config.toml
arch = "edsr"
model = "image denoising model"
dataset = "capsule endoscopy frames (Kvasir-Capsule)"
train_examples = 42238
image_size = 40
crop_scale_min = 1
horizontal_flip = true
translate = 0.12
task = "denoising"
loss = "l1"
noise_std = 0.6
norm = "none"
hidden_act = "relu"
depths = [12]
kernel_size = 3
stem = "single"
widths = [48]
residual_scale = 0.1
init = "torch_default"
residual_init = "none"
optimizer = "muon"
muon_scale = "match_rms_adamw"
learning_rate = 0.0036
momentum = 0.9
nesterov = true
orthogonalizer = "newton_schulz_5"
adamw_lr_other_params = 0.0028
max_grad_norm = 1.0
max_steps = 10100
batch_size = 64
epochs = 15.3
lr_schedule = "wsd"
decay_fraction = 0.2
final_lr_fraction = 0
warmup_steps = 200
weight_decay = 0.1
adamw_weight_decay_other_params = 0.05
Rows from block 9 of a small image denoising model, named by matrix and row number. Rows with one number belong to one channel. Each number is 128 + 24 x the weight over its row's rms, rounded and kept within 0 to 255. All counts start at 0.
After each channel's rows are labels from the 100 images, of 14976, where the channel reaches its highest value: "patch colour" is the nearest of a few named colours to the mean colour under the peak. Only what is clearly more common there than usual is listed. The data: capsule endoscopy frames (Kvasir-Capsule). In brackets: how many of the 100.
# convs0: first 3x3 conv (model.blocks.9.convs.0.weight, 48x48x3x3, each kernel summed), inputs 0-47
# convs1: second 3x3 conv (model.blocks.9.convs.1.weight, 48x48x3x3, transposed, each kernel summed), outputs 0-47

convs0.11 [126 125 127 130  98  78 133 111 150 106 108  88 100 133 135 116  77 120 187 128 105 121 160 156 164 130 124 148 135 121 126 130 117 128  97 128  98 111 151 111 109 133 162 158 107 188 121 120]
convs1.11 [132 127 147 118 150 108 120 138 120 156 106  90 165  65 129 131 160 157  75  87 167 139 144 123 147  99 151 117 150 119 125 123 149 127 183 145 148 105 111 104 137 134 134  95 147 130 124 121]
patch colour: orange (57)

convs0.34 [150 145 151 109 137  91 130 140 109 136 133 147 108 100 165 176 103 144 111 148 170 128 127  89 170 166 137  81 121 118 107 113 104 134 135 163 105 145 129 109 146 123 120 162  80 146 125 116]
convs1.34 [111 102 149 149 120 159 124 127 126 126 139  96 153  96  88 125 131  84 132  75 147 151 143 141 114  87 188 123 120 130 130 140 145 100 114  65 122 115 152 133 154 110 168 132 126 127 134 126]
patch colour: pink (45)

convs0.43 [182 136  88 117 167 140 140 168 105 149 113 155 134 136 121 120 149 104 112 147  99 181 121  82 124 136 139 123 120 127 104 118 123 147 112 135 181  98 134 140 128 101 170 150 130 106 111 104]
convs1.43 [105 108 123 117 110 108 114 113 118 136 159 112 150 124 136 123 152  87  78 169 128 103 161 136 103 118 158 134 102 137 116 160 131  94 115 121 165  85 127 165 137 111 108 179 155  91 125 141]
patch colour: grey (30)

convs0.45 [138 143 125 136  94 106 125 160  90 150 123 132 126 164  71 182 116 116 116 113  90 129 138 112 141 151  98 122 118 138 141 144  98 115  90  90  72 145 155 127 155 137 113 158 126 109 132 129]
convs1.45 [105  81 103  88 123 115 135 107 127 111  89 179 112 116 101 110 102 143 155 113 127 130 171 121 125 137 126 141 139 127 101 102 101 116 170 131  75 144  95 147  96 153 126 145 163 143 126 126]
patch colour: pink (44); grey (38)

convs0.14 [133  92 169 128 130 111 117 118 132 150 152  90  95 149 163 157 120 147 118 119 145 126 172 136  96  75 164 145 104 118 132 118  96 121 107 150 169 136 117  87 154 128 148 164 109 110 108 120]
convs1.14 [117 133 107 141 124 137 130 199 117 125 120 176 122 141 126 192 115 136 163 136 143 129 173 124 115 142 183 122  99 134 123 138 144 152 125 149 107 173 124 147 145 122 128  81 128 121 135 131]
patch colour: grey (50)

convs0.35 [ 99 139 125 104 155 114 111 122 129  91 130  37 139 163 141 132 129 134 130 123 151 111 145 112 105 122 186 141 141 116 149 124 159 121 119 128  79  94 140 126 109 111 127 134 159 116 154 144]
convs1.35 [133 126 108 138 102 175 144 147 151 182 112 140 143 109 165 108 158  95 104 122  83 141 101 109 156 136 102 118 127 131 129 129 134 124 134 123 190 130 164 154 114 132 149 163  94 104 136 143]
patch colour: orange (36)

convs0.18 [137 160 115 157 154 147  93  95 115 103 136 118 119 139 124 130 162 166 158 147  83 136 133 139 148  98 140 139 113 141 116  75  89 107 141 137 140 136 104 152 136 106 134 169  87 174 113 127]
convs1.18 [133 134 147  96 103  65 140 173 155 104 158 132 108 138 121 121 111  85 111 115 154  99 146 114 129 156 116 127 106 122 146 121 140 136 127 123 104 106 135  82 127 125  89 116 194 118 135 149]
patch colour: orange (47)

convs0.24 [153 103 123 115 114 121  83 160 142 136 101 133 110 131 115 136 134 144 108 119 148 158 143 130 165 134 108 111 175 196 141  75 167 127 132  91 108 109 142 124 164 105 120 122 131 103 152 144]
convs1.24 [127 156 126 124 119 155 126 102 108  77 131 104 120 132 136 138 141 131 155 141  78  88 106 131  97 156 143 147  93 133 125 162  92 114 132 187 150 139  97 106 117 146  93 133 116 140 150 169]
patch colour: pink (32)

convs0.33 [ 98  83 143  83 164 183 130 122 136 115 151 175 124 132 157 137 130 137 138 134 126 136 124 165 146 124 129 138 155  79  95 169 156 101 151 126 141  92 117 103 134 132 135 117 113 126 101 155]
convs1.33 [159 148 108 156  98  71 144 142 149 105  95 100 114 140 108  80 114 137 117 129 148 161 108 104 131 119 151 128 117 145 139 156 155 132  98 118 114 200 141 135 109 105 113 135 141  94 136 120]
patch colour: grey (36)

convs0.13 [111 134 104 123 107 151 152 153 121 124 138 135 111 131 112 204 102 120 129  98  96 150 138 152  90  98 132 110 129 124  93 122 118 144 124 149 104 179 104 131 118 136 140 133  64 146 131 161]
convs1.13 [118  85 163  74  61 120 112 138 137 148 106 115 143  91  94 135 103 125  99 153 133 134 139 141 141 120 113 111 171 128 129 121 117 129 130 121  89 138 148 115 137 121 100 143 107 179 107 101]
patch colour: pink (57); grey (28)

convs0.42 [111 111 130 100 135 139 145 116  91 134 123 114 193 123 197 153 132 113 132  95 130 124 134  95 159 110 120 135 150 112 147 141 109 144 128 148 122 125 132 140 155 107  92 150 137  81 163  89]
convs1.42 [128 115 110 100 150 131 127 130 160  97 133 145  72 125  76  88 107 111 106 145 115 119 103 146 102 171 123 131 111 138 132 144 104  90  90 116 161  89 140 118 128 143 116 104 106 165 137 157]
patch colour: pink (49); white (41)

convs0.47 [116 104 118 155  92 107 143 116 145 119 108 131 139 106 106 149 144 164  98 170 175 123 146  79 152 132 102 170  85 124 144 129 129 142 162 129 134 122 125  86  87 126 128 144  97 160 126 142]
convs1.47 [142 149 112 128 132 143 131 148 121 114 102 148 142 157 174 121 106 182 102 159  73 119 131 143 115 113 164 152 151 120 125 107 146  93 126 112  89 140 108 123 159 160  86 109 143 154 130 157]
patch colour: grey (29)

convs0.2 [110 140 137 121 145  97 129 136 151 150  88 128 177 141 116  69 127 117  88 101 122  75 127 142 126 108 155 144 130 145 156 127 158 130 126 120 117  71 112 173 122 145 127 109 156 125 115 152]
convs1.2 [116 133 143 149 138 138 139 101 121 125 172 124  96 147 128 185 154 131 163 188 140 158 121 152 138 171 131 116 132 143 121 130 163 127 179 131 164 156 152 110 174 123 128 122 131 115 135 147]
patch colour: white (54); pink (37)

convs0.41 [145 142 103 143 171 160 125 149 129  92 131 120  96 117 172 101 151 120 118 147 103 178 142 146 139 157  93 114 113 120 128 141 149 114  76 102 132 126 143 164 111  92 136  89 146 105 134 107]
convs1.41 [127 147 125 151  96 138 134  50 153 138 127 131 130 153 150 135  87 132 193 142 116 117 114 127 156 150 131 123 180 137 126 115 143 121 118 126 134 128 148 109  94 147 175 102  98 140 134 139]
patch colour: orange (44)

convs0.8 [ 93 127 117 157 103 144 104 146 136 128 125 149  92 111 154 158 171 132 110 136 174  98 155 100  97 121 144 139  72 127 151 125 120 116 109 151 112 127 121  98 155 126 182 145  94 155 117 135]
convs1.8 [126 120 127 145 131 127 126 140 149 148 114 113 168 158  88 135  94 108 185 111 139 117 103 164 115 196 143 111 115 135 123 144 150 109 133 114 169 138 134 136 123 107  68 108 118 113 123  97]
patch colour: grey (41)

convs0.28 [123 145 162 113 124 106 100 161 157 131 149 148 121 128 140 121  94 126 156 112 139  99  98 130  80 184 121  94 175 113 153 145 149 137 171 110 116 136 155 140 107 111 140  95 119 120 108  88]
convs1.28 [134 126  97  82 127  91 139 154 122 126 135 112 157 123 117 131 151 114 101 117  87 128 158 141 137  98 155 157  84 130 139 135 119 183  96 105 147  98 104 111 135 121 112 174 146 175 147 131]
patch colour: grey (54)

convs0.23 [140 109 138 138 146 114 152 137 148 162 136 103  86 112 110  52 130 127 108 187 108 148 133 103 142 127  68 148 128 131 141 113 154 150 121 135 150 113 104  97 154 132 151 144 119 120 123 141]
convs1.23 [135 173  93 129 157 181 137  69 133 134  99 147 130 134 140 131 156 140 129 108 157 153 126 112 162 159 173 112 175 130 137 136 145 166 135 144  90 140 168 113 125 127 141 127 115 123 131 138]
patch colour: grey (62)

convs0.20 [123 126 160 149 107 169 136 152 125 148 107 125  93 145 113 175 173 153  95 187 129 135 130 154 140 142 121  91 110 137 119 128 122 121  95 105 120 172 139 125  81  97 126 107 156 139 130 125]
convs1.20 [115 111 154 151 114 141 131  90 104 104 128 150 137 126 160 107  68  74 197 104 132  96 113  99 115 124 108 133 125 153 116 131 123 139 104 110 118 101 122 118 138 155 129 125  88 103 131 151]
patch colour: grey (36)

convs0.16 [122 130 138 111 148 121 136 100 138 132 140  95 101  85 108 150 125 119  98 139 104 145 151 143 126  95 177 120 125 136 147 160 133 141 111 152 177 104 158  68 189 109 124 130 114 140 128 108]
convs1.16 [117 106 143 114 104 124 105 145 114 135 104 149 137 190 122 114 102 146 144 128 139  96 147 110 115 164 107 134 153 108 112  98 147 129 129 107 119 110 117 223  93 138 106 138 140 116 120 133]
patch colour: grey (35)

convs0.5 [110  96 138 143 131  96 158 131 175 112 119 127 120 157  91 128 106 132 112 142 149 117  72 140 102 124 137 114 136 164 128 107  91 109 107 188 155 133 151 154 122 150  95 106 114 105 141 159]
convs1.5 [150 146 120  97 133 111 107 105  79 118 135 110 131  94 181 128 161 119 159 144 102 121 176 112 131 147 107 149  93 151 132 152 156 138 154 152 102  91  84  91 140 126 109 108 131 131 134 128]
patch colour: yellow (44)

convs0.40 [127  91  93 136 106 114 155 150  87 114 137 140 158 136 121 105 114 133 133 153 182  83 153 131 131 135 146 169 170 140 142 141 137 121 134 133 145 146 164  71 106 144 116  87 127 137 137 105]
convs1.40 [125 154 180 115 147 129 144  93 143 120 129 107 116 111 139 150 126 119 134  96  92 134  69 109 127 110  96 112  68 134 123 128  97  99 101 111 100  90 120 141 150 141 141 151 143 110 145 165]
patch colour: white (68)

convs0.25 [ 97 101 135 123 147 128 106 106 130 123 100 101 121 157 125  89 136 145 134 216 185  97 115 133 153 124 137 132  72 104 149 150 142 119 110 131 118 109 109 121 128 119 128 136 136 136 156 144]
convs1.25 [163 142 153 160 151 197 149 141 144 142 133 143 100 137 165 123 168 121 104  80 139 127 138 107 161 141 122 147 139 122 150 118 106 132 154  99 132 144 155 142  90 142 137 170 130 152 144 151]
patch colour: pink (36)

convs0.3 [141 160 156 132 111 139 183 136 108 122 131  96 106 125 116 157 156 136  89 141 132 135  97 114  92 194 127 142 143  86 117 146 125 141 101 138 114 120 115  98 156 163 106 152 100 109 144 145]
convs1.3 [113 104 115 101 147 104 147 122 156 160  80 173 123 128 125 132  76 122 153 126 146 113 141 124 163  67 126 133 104 145 128 135 119 138 184 139 132 130 140 132 103 116 156 118 114 174 114 105]
patch colour: grey (30)

convs0.37 [118 129 113 113 139 128 154 108 150 100 154 125 125 131 106 118 142 123  84 137 156 119 123 145  78 100 126 141 105  83 145 131 160 107  72 104 160 178 146 133 131 127 168  83 126 116 130 155]
convs1.37 [107 133 113 161 192 125 114 151 158 147  99 102 206 114 136 128 116  85 138 160 112 140 124 136 142 133 100 120 175 140 119 122 130  94 152 134 111 106 153 137 135 123 143 149 112 143 121 115]
patch colour: grey (33)