Weights of a small image denoising model.
Model: 0.507M parameters, 40-pixel images, arch edsr, norm none, depths [12], widths [48].
Training: muon at rate 0.0036, batches of 64.
Rows from block 7, named by matrix and row number. Rows with one number belong to one channel. Each number is 128 + 24 x the weight over its row's rms, rounded and kept within 0 to 255. All counts start at 0. Numbers have three digits each. After the name is the row's rms in percent of the matrix's.
# convs0: first 3x3 conv (model.blocks.7.convs.0.weight, 48x48x3x3), inputs 36-47, a 3x3 kernel for each
# convs1: second 3x3 conv (model.blocks.7.convs.1.weight, 48x48x3x3, transposed), outputs 36-47, a 3x3 kernel for each
convs0.2 094:126109145127120148108115126135124166120106141145144171088124163114149171125153145128130132136146138102107123110089118152095078152123126122133087144133082128149110170134131171105095167120119129118097113119093113124116149147152141150145124126144070078117071084098095103126130129122154120126132135154141117112150142126143118139
convs1.2 089:102127151082111133133145121134148156093113147120123126121120144095110129112126138109124143148124128156156164159136107164166108118103104149113101145123101130119095145160149153162159135130126123121096131151139124142159099110109113131131136137140136153128134148106080109095133117111131133121136139128139100094134114105136132114
convs0.3 088:153136168146112132131121115122088094135085120136128135095101132104128142129140156192178167166140110126111089134113115161129114175140140102124121101113142118146152096096120094106140116185181119088106145131140157167189132108121110099124115106136101099091127118099113111107132132107117094116115137118115115123112106132126130149
convs1.3 095:135124118116167140125135104071079096097160129149154154122124134115123150133135153146140118153097130122096106147130131116126094139119121135128144132125148132115139093105135113121131115126126105114151142099115164133159099108166133137130162155172132172136145143106145150134138136146122106128112118133137137143128115143124117144
convs0.4 084:162131125133121100112107087143090090177140127169137127122127124135114100079104101062109100092130145120137148164171172152160159161161138130125129133109107140095111096126127103126159063118168219171138151145110141120111118109131114102133128143146185153129165123115161109116122127125132157126125136110140133108113177108111118126
convs1.4 094:173156107149162119131152098097115078149169087124147082137111109127127148146125134105129122100120168085123155150132115132095092104093125143119124136147132120131117081153201085129183100119140174141096151128090123089067124133150100142125146153131168136094109112089125116090116126127108142133121115131137116116122164126109112127
convs0.5 090:130093166175165206151149141096184189083165176107159168098124127092129151105120135080075098063095129081097173123148158129129153115154137126124148141141165127150140156124152229168174182142127159125140125114114132145125111114119106096108127118114133100105149122132151152139149149141157137110153160143142126134130142136137146115
convs1.5 082:137132105115150082116127113041086116051127157094139174139162146148152138119137120151172171126151197161146160150125154143099101145113113127123126104111117100121140140120103168122067106102071173160149168124104141110093143150152189154188142135166126132067191146098162135083134151138122141136121128125133155143117137144115126135
convs0.6 097:100091093129120107161150150171113059172148109172170149131120105121125129115115127133144133105087094087086093126123122110127110072116152134109126115134126137142122078109149145168149176146094113130151121128136122104129143121149136134111180148106150146176140149132156167116126125130113141131129140133133119109126131119161136142
convs1.6 112:120113101144134119143163129103096119145121106201144125122136146130133133132144135176148153168140124108115117133114113112142138146145126120117137122119123121110136164117097110108125107105128089123118109144145063120145156110068141110085159114113110115149116100123125133136128128129123119115115117130124115143129115104124124131
convs0.7 099:103111102088127118083105076131116152150133119138128125146137149138127129128125131103085081078078091069077123184179180154172163094119124134135117110138137077120125205166166172137133160134127113108116139150143111117107146121154140116166148160187114088093122101132079082106128121116140141126133138127111122113106142120106132120
convs1.7 095:102113135102166219082131182091100107165170167108144164120134130133139137132131142155155134132130134110127127130132107112095100126100093129119105131132123130135128126151183106106110132131099118109108140116095141103105150153143132138146140129149143147150109128121119128128137128129142128124139132140136135115133148121140143137
convs0.8 100:106128131111122146102106148164118099173116090169097082146110082143113085129112103143123114144134138158145147112119126119131137146130118120112140125110154127121142125123133127121129133126159115097067117107069136121064154102098163138094183150125119109114133130158119122152150125142143103175137109144111116142098103141112147150
convs1.8 098:128111134110084115106098128182139109175143106181127119148143113147113077136105091101128137136147113111128088119134121116127140114113136120130134128119142117125127086114129130136140129154144170141091147146089150153123131124084147167068150161128123149176116125131157153147135139143137128139123139142119128129119098113108108119
convs0.9 104:142148131120141153091117130101123139114136166122098141121155178113128144140136150148116106155145121146112102110138133136141165120088129116123117136166155117145143133127134087102128097106148178158161130124140114103100117132156121136149106125143065057106095107159115132217151148135117144139138138132119140129136148143122131111
convs1.9 101:132133106114106091140188169110106117144119128136125103125120132121109113123119113148154192135107127135099120088134141082140148120124127134089078107088097095101116146109094159102118155142147097106149125105129140094111135119125161145139154124139118125146160142150145153159130109102126113116120116119131078075113089092098100111
convs0.10 117:159171126123128097102136105050103114071133167102139154118122150105135150156151172084107159054130142077111132071110114118159159089135111119148138145155128135111108131149126132108082138118104133144171156178176128141177090155162112180159110145149163141141169157126149108131146135117138148134126104130153165143145154139141123124
convs1.10 112:136132147103068066128069086137140146148149130149156122117109124123095109124093118159134135150162112124139150145124124133140130098120105123108113136139139130146144129148176137161177137128143115091112154135139134115082118125082120148108105131090165141182123140140126125156124125113130141117122129122121102113141127133126135134
convs0.11 107:117108140125139117145141154055137155104179102174138167134109116122110145099143125110075091134110135111108129073192113179105056157041153103148141114166129120121156127170160142117080165071101149120101099130118105129137151095130138135145134129123146108159128157121179160146087124132113166103146101112108142142130167151143143144
convs1.11 100:076058112077118100082107099148101195108219172156180138135136137118138135115133143123189135161141110097084146156126076142172098119113120129117150137149156127131129098100136095090112105120132170182202159191118153114121126119140136142129121148135083134118090093070104127133139138137132127134133129138148140148124165154124142138
convs0.12 093:130107117118101099128110130152102083165122075180144104125136161109119145107124134121150161127150129129124110158114128157131121139104140142109084126095103141108118130095102139108114123120127132089046157114056191113083136132095160144118169135113118091088120091110139109132136122130137129122121124138141119099122115113129123133
convs1.12 091:134152142117133134106137086133112117174144142140129095133123129130126131135125140143137103121119100083095128116143148120122116158160123144131113139130111127153143134142125137144144139117118160110026165126077165120095132123123114090117145109109098148149103120143136154148127119101118110116124123130142126103128116094127143147
convs0.13 095:076088111134133097169199119109099102142125123111154142113115094135100106118141144128121126123132156151148187104126143128117110117162145129151165122098137088093112138148137100102113097126118080083091127107104157132141135116100116119133129131147162173191163126130110093087117143138125116118125140130123139133159142118111145126
convs1.13 111:143085065166129093154156152129120178155136136119141143144114098140104139146155137082086078102116137119115158122129117104122127118137122132128138109116134096114126159147135148127131122116124119126105149140138145150122101144158098099134148135157166163169116116113066079106131138133120117136116124122134138131106114138101122123
convs0.14 128:126130123134117129128130122129111124120147139122126134130106112062187122137179114121121113124146106125125139133118137106191081114101139148100146114204124118136107108091154132151102126121137129135142125132115137118140158127133102106142127126120112130097146126142118131148163169113065115113162068155145113168159055132125142132
convs1.14 142:120157121141115135112124114123125122136196145135121136131137132128090120137139135139143125124123128123121121145128126112177134128119119130137125128171138137133135151125125118164131151126128141130167135118107117156123141132130141108118149127167113126105133111132120159122130114137136146113119135126136136115132123128136138134
convs0.15 091:129081123132143156131135112141197166135184146148136151134123109137149117131139130127100082141114099129104079104113097130110129134104119122150151119136117136116109149154164094105098137130140152136112169107110150105142129166093113155116141122111047108123110117126166132105110142152124121164130131137093104158138135158126114130
convs1.15 087:126088112137153137126125098113114119116143131129154136120134130107138114131133148190169130153112110147135130108115151120119119133140154142143133183147136174139120145140141085095075120114088128147109120114102119145165121136148112121151137155164165124123144126109175154126116113122113115138118107141110133124151149135144154160
convs0.16 102:131101089140105086169128104143108151073081144075101146162112114138111101185148134094091114119115112137125143119125099118120120127126133159127151115123129147143165131118098124106099157119096130159180086099127062094120121111139101120120128120126135120159130109145125100124150152132142140136154123145162129124135110121176143153
convs1.16 097:133135142165144121169136145123166188127129166083089127136121104162126100189140123105102123145120107156171133129121087128127111115125098139137129123126134139138161153100102170123121165139127129155177089140173045093144137128120144190145129125129103118185123145158101085095133127133132125122135141137154146128151143137164153156
convs0.17 121:133157087114126115127124144137168096090108098068068121133142124136132116132132132113103112105116107133165125145154134137118131139089132108145121109126099177160105100068084123128126136161128152159146138151111128158125109089123104103132089096120160116129131121131140155157126125124128128127133118114118147137126119127139132119
convs1.17 132:097135121143124129175107091133158144160119125169052055111130125103117129116119136129106113131154139093160119117113125120119127139109118110150124119151141131154168118095127115111130158170180163162172132138134076104116119087139126129152099154140087148162112153156142187134112123128126129135127139140106146133121134156130139157
convs0.18 098:080105133111123140113092114127146119139172126155153147152159138131160133120127128139124102102121094122158134145172166131147144090088110099097100130144147124141147134124118176171170102070102102122093160179130101098076129131116136131122163150132127143155086110119082101089129118124142146120134140123099096101125123107137120121
convs1.18 096:139165160131144169146137148099087084104100100115091091116124125108118116105110123137166102115108100175155155114130123123074089104090118115099122113134156127145157135124135146138152133139119097110070114146117121135121130148147160155099160169128119125099132107096160106093133122138131129137135141141123122141131147150130140149
convs0.19 095:081112133067088087099127111157101070179120111160136136119133161110127154139130143115144137096104100099111116135140126095093115108112123133130154137131130100098119128146183087125220097103141117097075144108094189139110115129127100102125116101132129126125169148126184136099141129138131128126132098135133134148137118153125110131
convs1.19 095:112125145116151160090141140127105122184121083203162110115097145104107149089111147141174165126143157074122195139124133146117130143137144128136138146147131133119109099134131058131191097123115183117044162131108210181162161162133114146163100141163166124132128107101128114132131124144118134137115132139128100145126093124105097121
convs0.20 095:125105137124118166159164225153091095135101112136155178114105130128130142142133161121140141128142110135149124132121114103130164095132193128148115117117094139092127082102130105155157166167142180178157141121100121084078111133165102114145119109116133133160132130119149123132164146137135133118138103084130135141130131116121112118
convs1.20 094:049083123087134164117190215080122126134158156167160098095110125119121142144134133156134150142106101088088126141146139116126120127128112131144149120133127114108127143110085079102132060105141176160132148123083124102071137160155129146189110118178146120119093109120111140185128131138134133127136138128122142150133144138130123125
convs0.21 091:124115101131109129167151164099097080088043059131116093128119136144136138153129116152154171144163128145146145074099129121117134117134156146139139151147128134131118093076082098096111088095094133146144135137119122121133106143142105124100089067073187162146133116101144137128138144128143144143136132127149135148153137131132123134
convs1.21 104:102099082135158154148179189123151122170172146127137144123113119129131134146130133137120115118115099119112111149150156120132150100099126130135121130137133154139137165167172160156158122133130126128147133100129113090119144140129125130111132120136161122105150146108135099113126124134139129131139126129134129126136141145151122123
convs0.22 085:135130108129113100141114114107128135117159052114139117153135085114042223150096132122123126114149131117123160135117142106146156127112128140113112084142209117155099126132152149175111119133113150172100168176099122138111138186145124192124151154129143130116139160074110156120126117097092134145144097089146099096133196204160078112
convs1.22 054:138112152133090136123104121145108151128162146139105133129104158164090112125176144118087098144103075133098113109126125129168134122122140103147131168159102138118107116111114121137135144124126114174175155130255122179213134126161110223154132141156135087123114134128141113104125088149159107104106114107149081157099219140140122125
convs0.23 092:123122136139141125143122097158125112181135054128064008162118123145138120145132140081093142096106112145132126112133167132155154125125161092104141092115120097110126126137165075097138114136191098128159124138174169186207116141132124143111151140125102075104106114134119120165125127124124154151105133129096118129112170142118132140
convs1.23 089:183164157119133137125124164201176086168154084139126080123115134112120094113110109164161121147150132150122130104103156127132155184152158093115118095138118106128107076141180097162191126174207109075108145129144169137167098108102099112115117129134139172133064121103117158143112113119123127109127119120087100113091124104110103100
convs0.24 101:161148147162139138158122135063091127100131171118138217143125161143106128147148150143144141140130146139134156130117124132128125124095100113118107112090081092091078166121109166135124135097102063105149067115173127160207150135129124136141139127140097113105087099121094096123151146129158140140132121111141134136134126121115109111
convs1.24 102:188157158131138131130132135109115143081110155099162192139143117140110131171131157104119119116101132152111130146156155143143136155161146143150123134137148116128112138178136139134082154143081073091145096123178155160214113117127142151136144151141121148104125161117105118073133129110139125124132116111164164124157160147136134113
convs0.25 088:144119131129098100158140130090128155162162157156181131121154167097125147132132144120122155121130141123143129129100104144139142141180144145155139144155139113113113175115119149104138142133169113130100101139124123163150132139123139147116129104095118085111099063103103104142127099085149099110149140112150156146118157137106116116
convs1.25 094:162159178155109179153124145101102119090075149136132123096108109093103111115097128094128102146127124149149117106101136119117146155136146134133136123115128079115112156142124106086105125078115091104116098139140125138148157175135143144111083086036115093102118075137124083130124117113108116095118134129116112123097076090084094103
convs0.26 098:099111111116137151180192124144165063132128103168148130131121136121127092125128111150144096151132115099112096114167157156160177134174166110111117100170142121158133149131116134124133132131073119128121159138142149137114136132130144156131109084136157145143114075129086099140120129102141143129103110119101116125104104115111130125
convs1.26 088:135147112087120109109124152100096103148132109163196190130138133146149155130136160093135122084108131074124122150149130164134131138157161115094098111136101124134126140155182114126132125097108122133116143139139155136129129137126127173155154189142127133122153116105140146134127126136140141132140140129113109109135143125133137130
convs0.27 102:153131119135119092148121080119139158118150165132147148133126139128132146112132152124123136121135148108111135110105113124133118124127121094102131102128150100126158164150145134127128146128129075110121081116144109144164124138158119131140127133121108097150096089140081079138125137147117144149108142134112118114117129142114137147
convs1.27 097:161140124141123105118084110120106127107109119127119119116121136129139158113133154143142133117128139141151169136108123155138119149136108109145162107149157121127148119130096089114087095116089118117139133138177143138199149119116153123126118112109117169173123168172105135142115127133126125135129132136100132157112141166116130152
convs0.28 094:126139134132135165123138161114094123116132161122146195095099181089128181105129186080107161141143191140154159103101118102137150089121123138134143103117100104104121093093150129137178128112160128126110160155135122134105119115136121120133131128179149119110129094082123096104117135123119106107127114101147154154145117123139128138
convs1.28 082:127142138124121117124113101122117131106128112119132119117131141112133177134156206073109154079101151078145188111121133111129128132132128141149131130143124111114109109123112058092114080134142130109112116107113166165139081083151063133196136168210143154132170164116147155133116141138102128119127132124135153154120128139120123137
convs0.29 093:152143131163168146135140123028116143076154185089160202113131138122132119148124118140122134124117117133117127157162148158154160135143149136106116135123136115101142113105111139117112173129098065079090127137146122123133144137154113106127117107137126120120127125115147134129146129116126125137131139152181126137158134139149148154
convs1.29 087:123088091111074073099049078133125145128155135113103081134124133131126137125118127094133080109141105128148137074104108084106105106100122131123122117158133120144141108111082108101045126084050137144119120111074112111100165123112163127141125128154139113116162128134213162176136122131130123149130142147140116117130132151123124149
convs0.30 103:116104097124102064120107082187156092196163092146133081135121107127111110137131133109116107123127143134144144115136128133152139139154140107097128104103116103105134088100142096118134112123146143119109148139123162131104151132105141157125131125092139128139133129162159129157114138154122141143110128131110121112113105100131123111
convs1.30 097:139134115149146136154140139113138100091137085097122061144141134130129145132134140081147117126142140107130112129131112123151127129146118144149150148163156143156143101114142136111131141145157132130156130169174117132175112120129132156106129142114113146146143131147132118130140134134130117129132121134152158161134149157147144151