{
  "dataset": "capsule endoscopy frames (Kvasir-Capsule)",
  "train_examples": 42238,
  "image_size": 40,
  "noise_std": 0.6,
  "batch_size": 64,
  "epochs": 15.3,
  "final_lr_fraction": 0
}
Rows from block 6 of a small image denoising model, named by matrix and row number. Rows with one number belong to one channel. Each number is 50 + 10 x the weight over its row's rms, rounded and kept within 0 to 99. All counts start at 0. After the name is the row's rms in percent of the matrix's.
After each channel's rows are labels from the 100 images, of 14976, where the channel reaches its highest value: "place" is the part of the image that holds the peak. Only what is clearly more common there than usual is listed. The data: capsule endoscopy frames (Kvasir-Capsule). In brackets: how many of the 100, against the usual share in percent.
# convs0: first 3x3 conv (model.blocks.6.convs.0.weight, 48x48x3x3, each kernel summed), inputs 0-47
# convs1: second 3x3 conv (model.blocks.6.convs.1.weight, 48x48x3x3, transposed, each kernel summed), outputs 0-47

convs0.9 078:44 71 58 67 62 51 49 63 50 46 47 57 35 63 50 58 55 69 52 59 32 48 43 36 63 59 62 40 36 48 36 44 44 43 55 42 46 39 45 63 46 40 63 54 52 33 53 53
convs1.9 080:38 33 49 49 67 47 59 38 45 37 61 41 57 42 59 62 47 40 64 64 44 41 52 53 49 51 63 41 50 67 31 64 32 31 58 61 45 52 42 57 35 43 46 58 44 45 49 49
place: centre (30 vs 12.3)

convs0.1 052:33 44 37 58 41 46 67 54 40 52 48 35 57 28 42 48 50 51 47 43 39 37 45 45 49 53 50 63 49 25 48 51 53 41 44 35 52 61 63 38 64 46 35 50 63 51 63 36
convs1.1 077:40 44 53 52 69 53 50 43 44 40 45 53 53 46 60 41 35 51 43 65 44 49 33 42 30 54 38 60 53 42 51 52 41 61 43 26 57 38 51 55 59 64 69 49 72 49 54 45
place: bottom left (45 vs 10.6)

convs0.42 086:57 38 31 84 48 57 48 45 63 42 35 40 58 52 47 41 55 45 34 58 45 65 59 54 64 54 62 58 42 60 56 53 56 42 40 37 52 50 54 30 41 51 56 51 44 48 50 53
convs1.42 063:44 60 46 45 54 54 52 54 43 47 48 43 64 49 52 55 37 67 40 68 38 65 57 39 44 55 58 66 54 40 47 38 61 27 61 55 58 56 57 62 73 57 53 54 55 44 55 70
place: top left (26 vs 10.6)

convs0.39 084:54 68 61 58 46 44 53 52 51 29 57 41 44 55 64 31 64 42 43 52 35 64 56 40 48 39 57 49 65 55 49 48 48 47 37 48 31 48 61 31 49 53 69 62 41 56 50 52
convs1.39 104:45 48 39 58 26 48 45 43 39 45 64 53 62 36 33 45 51 49 51 40 72 63 39 56 42 50 47 48 67 53 48 55 69 32 55 42 48 35 55 42 65 59 52 41 53 52 55 59
place: middle right (31 vs 11.4)

convs0.22 080:31 39 47 50 63 50 45 55 50 49 41 44 64 61 41 25 78 38 25 37 52 50 41 61 52 57 51 48 45 48 52 43 53 61 59 56 43 45 54 51 43 71 47 44 49 50 44 55
convs1.22 122:54 53 44 48 18 44 47 40 49 47 63 49 46 61 52 80 25 52 55 37 49 57 52 46 43 46 46 55 50 54 53 59 46 51 72 53 60 59 48 48 52 50 43 42 47 29 50 44
place: top centre (33 vs 11.4)

convs0.2 061:43 46 38 53 44 41 45 50 38 46 44 48 42 46 43 45 47 49 42 42 39 32 59 46 43 48 50 41 44 65 75 17 41 47 53 46 48 49 58 55 58 32 51 46 63 44 71 44
convs1.2 077:52 52 58 61 54 61 43 60 42 54 61 40 57 43 54 46 58 68 52 47 50 41 65 58 54 81 47 53 70 59 68 41 50 56 56 54 60 46 53 57 65 58 62 51 65 55 64 58
place: bottom left (61 vs 10.6)